From a checkpoint of a small contrastive audio-text model: encoder activation gelu, cautious_adamw at rate 0.002.
Rows from block 5 of the audio encoder of a small contrastive audio-text model, named by matrix and row number. Rows with one number belong to one neuron. Each number is 500 + 25 x the weight over its row's rms, rounded and kept within 0 to 999. All counts start at 0. Numbers have three digits each.
After each neuron's rows are labels from the 100 clips, of 14976, where the neuron reaches its highest value: "top examples" is what is common among them; "peak in band" is the frequency band that holds the peak. Only what is clearly more common there than usual is listed. The data: single notes of musical instruments (NSynth).
# fc1: MLP up (encoder.blocks.5.mlp.fc1.weight, 512x128), inputs 0-63
# fc2: MLP down (encoder.blocks.5.mlp.fc2.weight, 128x512, transposed), outputs 0-63

fc1.137:470517494511493485535495512486459489504535501549454505519537531517486504528510523511495520537509467478475479498506433498513494511521502549498525522531499503453503477511523541529498495497516498
fc2.137:489511522480546470514542501516509497476514502495558515450513509510498510458495488492443467466505519477514503491531485449519507516480543489494521516509449466501478533507456472479463508532483518
top examples: octave 1; guitar
peak in band: 250 to 500 Hz

fc1.90:498481477514482501492455531496446524479494497501504498489531548501484497482501510479473523501526510490485480548480520513507552416495475540544479526531497557470443513509475516503460477515516524
fc2.90:560529449470509492445509531491461533484485490514439490470479491531477472482493512492491484497530520507533529505490539520524493509499522525462490474515523494464486472466465473503464505520488483
top examples: pitch class F; octave 4; note: F4
peak in band: 250 to 500 Hz

fc1.383:471468494524483519517466518486466492518529492480471515542538502481524497503477465530545494506488496504498449512493531497472481476527456534496493523536505554480492502490559487549501456479494462
fc2.383:546490483486509488470534528475486504507500473536483496493481534571484474486529520494425492485538523517529519501470544487478512514538500541505498460489534462486476507508512474526508539517484544
top examples: pitch class F; octave 2; octave 3; note: F3
peak in band: 250 to 500 Hz

fc1.222:522532486503498520556500502490498496519539520448554532513586496529540500513519507527499516530488519486485498486496514510484505432527514505507486506512532489485462493533475453530492528526475482
fc2.222:474506517465512463545512506509486525476497470471532466498539486492534507541512500536557485508477498520486440482492502536505504518511529493520511550500448474497488490494498541485511517531508545
top examples: electronic; bass; octave 1; octave 2
peak in band: 250 to 500 Hz

fc1.234:492544482521509539491483494467523515500486524469458502491505508498497438547477533521512531517511460500502506540473514510507486457493503561515488506522530540451472487492493503514460499532535502
fc2.234:548484469492527483466522516495462522519500448536458529518435513542473462472527492500461457494497562525546519517464546490498505510512484517469475441495551480490490516505500473493521503511498480
top examples: pitch class F; octave 4; note: F4
peak in band: 250 to 500 Hz

fc1.99:479478467521527487519477497493461490485522496492489540476568586492508499564547512475471507508489498520505490504480534520503531468512488565514481515500537529489463507460494507506494516483541522
fc2.99:556533489480497514508542520496492480520508497527508499489497533531514460439505502519451478492518484539541513522494521456485523515526502495488507481487526490515454496535518469508477489487457492
top examples: pitch class F; octave 3; note: F3
peak in band: 250 to 500 Hz

fc1.335:451461481508472521491472520523479496483442519529481519546516526453484520546460519516525555523511523492502436476503498493502466469480463518517502461542493512503503490470497504542491503487515491
fc2.335:523522519498494509475512465471522465548476544498517475494493526502544488484508521499502483504492443561483516498496497447464528506500473509496507486448553455530492494511521489520472480449532509
top examples: pitch class D; octave 6; note: D6; note: D4
peak in band: 1000 to 2000 Hz

fc1.506:461495545478460491522468498520494554485516476503471495497514476517468492500534485489550494507491465533495513508536482501483468489581530508507500492482514513463516500471515467501502487481499487
fc2.506:484497509505504480474470497509531528455498485519488526511466476495465539522487565466477520501456483492443507486475490513495502489474480527528479508507467503518527503486518546493515523519529520
top examples: pitch class F#; octave 5; note: F#5
peak in band: 1000 to 2000 Hz

fc1.79:488486508505517505546499536477528477513504487508526499492519503510515541481548488512480510536487503496455511519503490488497499507554491510529468540487522486477415499553526479542497496530486524
fc2.79:527518462466486517491533503521498485531462512500517469483482484481561498516490505487528446553505500551494504495488493487502500545522495450497509503498505494549511511513531474480512491505500505
top examples: octave 3; pitch class G#; note: G#3
peak in band: 250 to 500 Hz

fc1.121:511546513505531545463486522501507516483500548479461477487498505519514504520512512534545524519485479530503492562463515525442489511504511549579455515532536531433469501516518509500483457522489522
fc2.121:544533497480527475493459494564474535469495458499524534502444465478484525506457480516507471515478548487509488528486484489494453540497507476453487503524468513487514481519522486472535486524495499
top examples: pitch class F#; octave 3; note: F#3
peak in band: 250 to 500 Hz

fc1.30:442535481516463497518548524489467478487500479507489541498519542496494457543452517501514508506508540499460508487471514495499516499504485519562485491505507492489506514493483475522510501507529480
fc2.30:529506511499517504491486478522517497491494529484532507495496544478493469477475496443488488487523475498491534477521448475521519501506501479465535496449514506531508517528497494455467501489530508
top examples: pitch class E; octave 4; note: E4
peak in band: 250 to 500 Hz

fc1.60:494505475486492498504478564493484547491499492483530531502503531517525473489489544528531495518520522471475490524449510539493538466483507524572482508503497548496483492506486499522493451522493529
fc2.60:555520470484527508437534482502483515494465505488469510485482515515477492488512516464471520476499504480516527514508537508524498511481481529439484457482532470496488474472476488504458519497515473
top examples: pitch class F; octave 4; note: F4
peak in band: 250 to 500 Hz

fc1.156:500562510503456507532502520492488487524526478514496489543581519464513465465478462495541501497506539500503503484465486520526500469516474503516510462559536527501462485516525483528477504447489497
fc2.156:519548505473493525477468517515479480484461551455526489504505499480537538494476463494517541461510546477509480551498518527455465488500492498506495483526479530501480468523533484533515510474483504
top examples: electronic; octave 1; bass
peak in band: 250 to 500 Hz

fc1.453:493525498514503525498495509484506486546508540529475492517554533495527502504502529459504522527515460483460516483509486557504483469522463518508509474523505483500475449553514491500538527432524499
fc2.453:503516520498492493480520498501529481474496503514498513452487495482458517523472555501476509501468436536457484525495514456498531463486473514529494551483511519507487502502504547494446507513501509
top examples: acoustic; brass; octave 2; instrument family: string
peak in band: 1000 to 2000 Hz

fc1.149:493484489499481491539524534503457512527495456510483463466496488532506495474521497538500497557510480500479493524490476487447529510545509535550517503510526514481408496563494489503514512535461509
fc2.149:495513508472500504533528502535507485493473518464545501468512476467553537508479487493496465514492506506475482519513474468500488533511532442518503539519465504532517524515508472480493491504478492
top examples: pitch class G#; octave 3; note: G#3
peak in band: 250 to 500 Hz

fc1.368:480497506519507544538494523483506486579490529484476509525517518519502502451511500513487541535462483455489514513489506502513503477505465533505456501503521543488472479544522475483521492540490456
fc2.368:516495521521498500510538492507548445465464521507516507490506505477510536528466534537486498531501472482499528479527497421503531510480522519517513491487467502472518456470515491500511485502523530
top examples: octave 3; organ
peak in band: 250 to 500 Hz

fc1.157:482518537454479507473488494489494477512464527525500494501519506467528513519456502500529523481521506488506474508510520523499491506511483508496501489502495506494509435512551462504557498474491493
fc2.157:496554492477520469496508488529474486503503487516528526532502455471521516509454459505509473505532567482510462531468496470497432532490482486481481487541470542511521481505569496504526500498495512
top examples: pitch class G#; octave 6; note: F#6; note: G#7
peak in band: 2000 to 4000 Hz

fc1.358:507505515527526481521483509482472515470530465513475511500489520569489504502535511540508499501478468475504486506512521481484492507532563507506446506477507461446480484481482528515496505530499502
fc2.358:516502506510504514493489449527535479502486513475520499529475467429540532531449470482515497521499482506482486497515462492510484515467503452482512527499485510560562528483543523458513491476517499
top examples: mallet; octave 3
peak in band: 250 to 500 Hz

fc1.67:465505522513504475528482496508496479504475496525506489483521498500543524511500481498533543459473502478464458481526467539521499504508485509490508540476477500512478470529496525503515543492522526
fc2.67:507504523485507470516510544521484511469523447500499508461508470515476514484513503539449498470482515514504466549505488520489523504467508494544468540532467519505468527518465515487499511541453475
top examples: octave 3; pitch class A; note: A3
peak in band: 1000 to 2000 Hz

fc1.501:436481508488479505539466498514495494502512527473528536514559532496491499473480468491529530471484501493506467514508484512503496545517477527508524531535486527498483472494499524530482496515484485
fc2.501:528474509488489521462494486493487519523467522473488441453453527517485538496532500473503536475487456511484516534505549502494499496522479526501479529469521477522480508496493528518484475485497508
top examples: electronic; organ; octave 3
peak in band: 1000 to 2000 Hz

fc1.132:458504517466507488543512525488487519529496513453502488503515514522494521496502542533485548514481477519444469507479491528462473499542500517526439511555525504488476503526524496496491507489504513
fc2.132:555510486444511476469492489529486525513481497515524468480492502509527488480507551463484445517505489541528475497470490495478506500507478497499482484486496481535495532537509483489495500511524530
top examples: octave 3; pitch class G; note: G3; pitch class: F#
peak in band: 250 to 500 Hz

fc1.20:489497495480495543531515510476466502498494486485498495475513519543492532482498566489482491510509459479510528486494474493477536510606546506499489519479516493488474508516507440499484510528505548
fc2.20:473490498513482519522526486478513439544493510517519498528512536485566489513500513510504505508504479534506461491479507455475536474496475499521504478482508494546506526493554538529498482458494498
top examples: pitch class A; octave 3; note: A3
peak in band: 250 to 500 Hz

fc1.364:486502492455472536508494533523488480551482538487520516499522493504490507527454540519514485504503530507485473473474480542453495473518512519550521518530511524502498501515534500525545513503491504
fc2.364:514518504492529536511498448473515467502495519460519483520511489479549504546478484478596527542530478522491481480518494488516462514470512499483532506471520478488544508472522495515511507471529529
top examples: pitch class D; octave 4; note: D4; octave 2
peak in band: 250 to 500 Hz

fc1.297:469523502512498506515489506481493507487494471526466544512501486519496471559426483535521522544516539497472513491475495523498467491502494531483510457524511510458521474499507498523516542499501513
fc2.297:492528516510497508490532473469541446555475546495524493497484521509527489490520523476507487497498442537479520488509489477482522491494451513493513487451535461546477490528523511507460503464526519
top examples: octave 1; octave 2; synth lead
peak in band: 250 to 500 Hz

fc1.162:479482484491462523512520545502448503490530479502475496474474494563477457469525510536475496527526476521496510555458497531504530490532493516542500513541547516499438521522483449529496500530470485
fc2.162:499532494465509473504516498526494500468492501491519506481514435478533530529461491479505450524506534500496470506508483497515451539495523453493502535549451508517530486500510477478496514525482498
top examples: pitch class G#; octave 2; octave 3; note: G#3
peak in band: 250 to 500 Hz

fc1.33:449519502476463519553525520499488524474473508464491494504513500511493495489470544488498525518499509488496485499484443471472480478545543497533502510526527480456465503501477498522487540540460560
fc2.33:483488499471494495504508483524496458489493521492544520488530517495546495487476490482456513473515495469550460491507483473491491515506518486492547511493484484547491488541519505504500516484473520
top examples: pitch class A; octave 4; note: A4
peak in band: 250 to 500 Hz

fc1.426:488536536488480531498486514524559545469503496501508513497476503538439480479505477512523476465476507515445547506504509524473486487513512528494509520477482534481478512564534500474503498523487478
fc2.426:513520499489536503489476487481492487484504515495508505452521530528528481503523494494511480480464457571512451519514506500474501496509466506481495539463544475544458512516486547544440496486514491
top examples: organ; electronic; pitch class B
peak in band: 2000 to 4000 Hz

fc1.212:445445485509460535506475494481495498533465507502476525499525547491515458538500507478525545502473500496494493492489531552492511467505509528530479474467538519468486518484483495546445497480492488
fc2.212:523481535460465492521496516482521492489491523513528461494529534510492500476493545496450484478527458500495515471519464492518529481543503493498540517489498487515486495542500468469472535497485561
top examples: pitch class E; octave 4; note: E4; note: E3
peak in band: 250 to 500 Hz

fc1.340:508512461500514527492476499484525486495518501474517507501489501515486505499507468512533507535486514535481502486533527540486488454499512512541493514490533581465486511510487498519480501528493491
fc2.340:479526514463510463496519487511494449498510505500537504510526485507533513509486499498469470472519548496540450516481530487462466512489479504484509499509462483540498455527513496521516538510487521
top examples: organ; pitch class F#; note: F#3
peak in band: 2000 to 4000 Hz

fc1.336:481513506507501512489504513508506519494524476493473537466486524582503494475545499550468509504480481499494492514520497506449487493500564555521464513488520466464467490504462499538514485564461523
fc2.336:509516500489499505468487456546535489505462517484538486520454455452541535525445489484518492533485522497477504491500477461491457538483510464479524510498472492534547501495553501475541490493516520
top examples: pitch class D; octave 5; note: D5
peak in band: 2000 to 4000 Hz

fc1.77:481532488469457512517450517556480535516466522493517460468506534499501466490494494466543532495503525531513471499509499530492507525512493521498510499477483496490497463550489495498523511509542475
fc2.77:483437545530520481502504492490508503488534452490497504501525514487467536497526451488475538424489518461506510531549515521533503493493495529483481507507498494486497508479478506493486485484482473
top examples: electronic; octave 3; organ
peak in band: 1000 to 2000 Hz

fc1.363:460510509488486529538478516505474515499480512501471518507537509532496459494486546532539516522488502474493474512516476492480478506541551529535514496506498457458467498508510465536500516528435503
fc2.363:480472490506509523511514494509518454483495523487534495481502535503532502491472499481452509480523477476544479469516460478482499508510519494504550508465490480531495510530528510516517531493506550
top examples: octave 4; pitch class A; note: A4
peak in band: 250 to 500 Hz

fc1.260:498469546496480499541452502520450516459497474504483541524528519513477461512481498511513554488497548537521502497501497494480481504541532505496476503518522548438522470498536471531501490497476508
fc2.260:487455519514518476508504450513547501503483480483539523482495522514506529505493521490467505540485483510440486466498500500487514493483522531542491527482472478522544534496485502512518495527531525
top examples: pitch class F#; octave 5; note: F#5
peak in band: 1000 to 2000 Hz

fc1.198:497491502504485546584503482462508488523538488483509483499537491564498513523501505558517477511515481503476509502488519519481504457547482492518458491506552519461488524497482509514492520529463490
fc2.198:480496522511528480538519503478500520441541469484525483483535491515486492511541452508509466457492550511525510504534521534518503495489535494461490533485475506511468518480458511480424518519502525
top examples: keyboard
peak in band: 250 to 500 Hz

fc1.427:434472500474438530562535554480481496492488519487520504485531473522496487476505545467466522547513483498488513487459460472482484505555504498564531492506514487457479497501491456508486500517519503
fc2.427:487499492489493519503502478500511444500486541472541500506526491474577519522460499497479508508524485483535445496508470475494472511493519470501534514505478492536521495508543521516502523478485528
top examples: pitch class A; octave 4; note: A4
peak in band: 250 to 500 Hz

fc1.26:475467525486464515519459492505477490504515493447514548505517544503469510487512491512528561497496533506485492546509521474472488464532518518531503559517510559480519493499494465531481475470459496
fc2.26:473462520483518489447490476530482524489474463493503528474457509542471494505525494476460518497480493530499477506489537499472479543511499526499516542493503454545530519492472498523518477514491481
top examples: mallet; acoustic; octave 2; octave 1
peak in band: 250 to 500 Hz

fc1.110:468509526526509497525487492509501481528529492512481513507541479453491524511461523489432522484519467445459509496515480485476483498496474530484488468540523513480491464525505469498523503491492476
fc2.110:494494550546483517521518503488530456500492513507514518493520505474487537494473500509503519493511498473471529502571479468530493513505496516503518512494482522482511466473504474503515472463503468
top examples: octave 4; pitch class C#; flute
peak in band: 250 to 500 Hz

fc1.419:520523509491498495493505488494497488493550486548509467482545511470490498506498523475536540469503473479477482523501477518492518460510477516490485462535468470495448454532522515545445511473498530
fc2.419:491537549502505492480516493498553477487505491528526484470504471505478505489486533476476469445487460535446473494506507509509491501485461495506492540460484494527476462548511526500508526504552507
top examples: acoustic; octave 4; string; instrument family: brass
peak in band: 4000 to 8000 Hz

fc1.129:504534495497484507520525520501526481519520479460528485495491515519471497498508512544512494512492518532476542506494518534479505427480530502579481513528481564471527506500503512499519506536478536
fc2.129:512490511492487530520518507484530459479496531498521483492524536483538473490485502487507493507508511511505521435514456483510528494508524469524574500443505493520495508512499512501451531474508544
top examples: octave 2; pitch class A; note: A2; pitch class: A#
peak in band: 250 to 500 Hz

fc1.356:502513556514484479515521525466553487486542479550500505506512544524414493522517498492563537467484505472466504536519485512522484514527516525514474497493475519459463466491497468502537487496486476
fc2.356:510493499494513480493533478523490506452544459521479466516481474479540520483508505487479483490480482503531455511488517506491510537481485474481498506503465480572515517510520531481495498513484468
top examples: pitch class F; pitch class F#
peak in band: 1000 to 2000 Hz

fc1.339:495502504509491513509451477477515484509466517480522516492495499497507546530462522526463502492479530495485467526499464530484486469504544545573443493568514552502487511480493545502485533510519497
fc2.339:474517510484487457511488509501488494481492482560460500510479467504498510508482540505522506521491437497493459516473493485478479533474477511502484498518486495503522465482530544516530493510501514
top examples: pitch class D; octave 5; note: D5
peak in band: 250 to 500 Hz

fc1.118:493509491531530498525483495512474505483536481464500513487498490566479512501544520589478514495502479486508444537491459515463478526521529533528461539496497498470474467509464488541503530533483497
fc2.118:522504501508509506496487466548542495494501491487539513536469443436512523510445463503490487527497522496481492504512469486513470512473502442485518521516463541556556524503549510450527491496479497
top examples: pitch class F#; octave 5; pitch class: D; note: D5
peak in band: 250 to 500 Hz

fc1.53:471458519510473513534419483532466494509478529484467528508538561524472507506490477514492525504483534491490488551490512480477466487546540525528526532511499536459498508506493479560496454455453482
fc2.53:479458527505513510461503482506494521499483475500488509469458505546459497481528510483472512489482473519491504489501542499490502534522504518496534539474518446527514513504470490518514479518502491
top examples: mallet; octave 2; octave 1
peak in band: 250 to 500 Hz

fc1.408:469527498445484511494487539516469539501449501506530466516486511498501479494528519473473508507479525512482490504468489538465521482499484506564473483496505513511481497523527498484515494493507526
fc2.408:511486482495507492485543509498497513512484504462457464443494494526500503490507551448485497509526455487472527483527509512542512484482505525488499500501498451469497500469444503496466540555538482
top examples: pitch class E; octave 5; note: E5; octave 3
peak in band: 250 to 500 Hz

fc1.482:471469535493460474525454526488473517507521494483527543470537510504468516514496508488493536487519527464507489556470489514487524420503534500544491512573501522482493498502477448504479485511461471
fc2.482:476507501435489478436477532541496546477450518483528476496493501506479508487487497491479520471479545490498489509472537538483472470476490538535478506515462526461466495546501522507528529534490541
top examples: mallet; octave 5; pitch class C
peak in band: 250 to 500 Hz

fc1.39:477529483475510478555505497479479496516469523445513494475542534480509514523481515531470514512515474519496466487474483531478527462490514529545477522521525513506498544493494534520481496496521570
fc2.39:516490519481542485458504489502483537450497480505456486489453476517507516513532481462544507487476463491509489540493533501482467517470507505448466473512519470501514534478492494519511474499477467
top examples: octave 4; pitch class A#; note: A#4; note: B4
peak in band: 250 to 500 Hz

fc1.425:476492505466498509521469477498493512471488529484500517489551529490494555526493484518499522497512491491485467489523494516485507481549515485482498579495516497515481487517505483461485504490508537
fc2.425:534540484509516549468456479507501488511479555456500488494489518481512495501471495480515504497508492503500538508494495491507481493507495508488499497467541500488502486507520498493443488478535516
top examples: organ; pitch class B; note: B4; note: C5
peak in band: 250 to 500 Hz

fc1.320:457505537481491487484488492496484537476488523464497512519545501512491500499495511485555505517507511501465478523529519510500457459547526520483521481531496487499499478513497449532479547496472504
fc2.320:498482492467493470478485487549502535453505486489492542519492468500470514526449530471489502509507526468486511517474476487497451504509530507485499484541502531480533492491536499460526519532494519
top examples: pitch class F#; octave 6; note: F#6
peak in band: 1000 to 2000 Hz

fc1.40:463504493515440500537482526472470481543500470526489537525528531525503443514473519532522534508518509505477528488453522506486541504517448500513516469486523499455501491473510519536489481458540492
fc2.40:536511501491505540488502513491522500505492544506541468469499511508497471472489516481462473492525505506497559467530476482523511494547520474473542482471502498513482492539511474471464551492481545
top examples: pitch class E; octave 3; note: E3; pitch class D#
peak in band: 250 to 500 Hz

fc1.313:522534543478504492509525509479527500506513474528481494478536520488516491483498542498526490453509467475470473512501501526495490451531521512497488464548536488507450485536519508553500522469530509
fc2.313:473540541494484482472516505487543469502501486537504495484517489493476490495497529495478500448488446538455468516495518512516505480485447515522477528466504494532468462540506543511495524480538500
top examples: acoustic; octave 4; string; instrument family: brass
peak in band: 4000 to 8000 Hz

fc1.249:466466557469484490509459481464467509517519507537496514549534538512483549513506493478532505456509520455494483474499476533501457483517500492481501489488493504514518484504499500466509497471530494
fc2.249:479513507480499480504548506507491480491523508487531492469525447500523546474490488492451486468513537457506486500509501473508475530506503476496542527515444478501494469501496475498481545538471500
top examples: keyboard; octave 1; octave 0
peak in band: 250 to 500 Hz

fc1.165:489530519509494555507475501478520536532526528486560511478499504550474518494495493478510473487463488535424479528500521489470470489495484495508499521494518491455447514545480497478489524550525498
fc2.165:494548502473523475491478485509505519477490503483530503459512474527508499509500538488492449506491500537472454463474490531476478500498468503503480545487477474512477498539492511509476540542536513
top examples: organ; electronic; octave 1; octave 2
peak in band: 2000 to 4000 Hz

fc1.457:512541546479524459500509492493503495478517472521518471484550496490523491490559555505489519467524489501483492521485482503500517468496489538511478487509491475505465457533508478542504518484550511
fc2.457:490543540491489478473515518501549479486488497547525479482524487476489474485496532500473495459484453525459474504499498514509505478475457509527484528483486514538464456545520539512506523483537514
top examples: acoustic; octave 4; string; instrument family: brass
peak in band: 4000 to 8000 Hz

fc1.505:509496526505475517492461523466447514475525505549497493502522511500488479495495503508531539522505431516520473505470496450495476490531504501491507525505500482440474468492570459513503494507502492
fc2.505:473472501496533493479489476535545484496511499497533521530461489475484519504491511460461498496493520482484516474514474475521520488440502479500543512491479510544527542501499544450520536514506541
top examples: octave 2; mallet; octave 1
peak in band: 250 to 500 Hz

fc1.43:511484489503485527544515512540527504517507486468542514506489524509465511487479481512477460473513512522497493503532494516491494473518534485508517540519512530496490522550520486480523502531446473
fc2.43:512483478498534510496564521490488467507499508523509515470497539531506462467524512475463449482497513527523521469490500485503545503512500492505523471453513488533471516529456489497447523514512509
top examples: octave 2; electronic; pitch class A#; note: A#2
peak in band: 250 to 500 Hz

fc1.182:470486483515422529533506510498524498506536480487501506532532499494468503525492528543507483500511497511508524459531513555506493480525522497514524477508544509471497460484511465488478539507495512
fc2.182:507527477485490485454489515498463507507482506530472484484477444508492521514502510545547489520494501519503496531480534502504465553511473513490471504538507494473484439486514492543498474519512485
top examples: octave 2; pitch class G; note: G2; pitch class: F#
peak in band: 250 to 500 Hz

fc1.275:460477540419493475500464497532491527489484491479511543497492548505495523485506499512520504455459536522521461550485500512412463513489514500521498526491494496484492531520521487487527471535514485
fc2.275:504469505554466552520488533479504507521553464474478467537497485501478486481496488498508530501503489511479540514512505526549496497527500479495520511489510507475523522476505506496484491488487491
top examples: mallet; octave 3
peak in band: 2000 to 4000 Hz

fc1.52:492524475511527529496488523447492482537503516440513473508513477505513529498508494509500510557509471477466519496537505517503480449495501507531458519521500530460484504503525499475525524543457537
fc2.52:514469488521495521542516492496539503473534458519513503541504467478460497523483495521496470538484520530489532477522503505530523512495505450512515551499471561513536525479512524448508493530477520
top examples: octave 2; octave 3
peak in band: 250 to 500 Hz

fc1.304:504500535498490481506478467502475538513490452531496501533515538492485522473515491528532515487502484516504483539482485501442511490488502521510456459510529513528499495566533490500540442477513512
fc2.304:486501490494510469481502472497516490555494469502515495548463476477550507545513515516511480505505520519478466520469537501492503474443477503501460465500480480520498527497550562517530509490528515
top examples: organ; pitch class C; octave 6; pitch class: D#
peak in band: 4000 to 8000 Hz

fc1.459:468493498514491551497512530455474502545515496500462500476500501558508498507542508537508508525488495501536516518469516503496524493526535493545489514516557500486437511497482435521507501521452518
fc2.459:486512492479501490511531512521504499475491496495517478490513441475534538525473477505515446529504523507494480507518497495516467545506516446497499544547446520526522500495507481483499496522472490
top examples: pitch class G#; octave 3; note: G#3; octave 2
peak in band: 250 to 500 Hz

fc1.130:537491499497443547480487489498544503490523515469526506487509519516476516498473527471506528490512496479435544502515527536493498464528532497489521466476503526479468491527505476483476511487462525
fc2.130:494487515508533525520506485481531476485521517451519512503491453491465566505507481563515521492485460496499501540511516499489504481465505482533482539510478518487497505497503509494479491540485517
top examples: organ; pitch class D#; note: D#4
peak in band: 250 to 500 Hz

fc1.394:519498515491472514505436517516451556486504514513482499463521491514475495546476518480540512518517449481520485523475467528501474485534496507471509534482475517498529450488526494511517516490518542
fc2.394:476507482494551451503520483526501480496523467516519533536494467475513496500490495506470497521492546464508455468490479491506495501439511488529503491532446490507525509493506543490529520539504514
top examples: octave 4; pitch class C#; note: C#4; note: D4
peak in band: 250 to 500 Hz

fc1.508:502501530497498505495492472540504500494505523486569520501477522538485504477497512480517470457484517546465500508489494505480478510516497504474519535469485482498445498580528493506530539536524508
fc2.508:482514553497491496492466473510509515495493493472516488464483489531484540496516506480489474454478503556472479506515528508474471527526468508474507561464502470525515500525475475510461489500516458
top examples: organ; electronic; octave 1; pitch class: D#
peak in band: 2000 to 4000 Hz

fc1.154:498544506510481499486474507464511462537512492523488493507532494513498490500507524503486493512506499461460493486497475541492499494527476503473499464478519507492464421541530506525555528500511521
fc2.154:487503524484507482471489506525528494488473514508514494459490528495486491523502526496494525488443441537467464539483518485479540467478462531536493539486493506530491525503499549513464490502515516
top examples: acoustic; octave 2; brass; instrument family: organ
peak in band: 1000 to 2000 Hz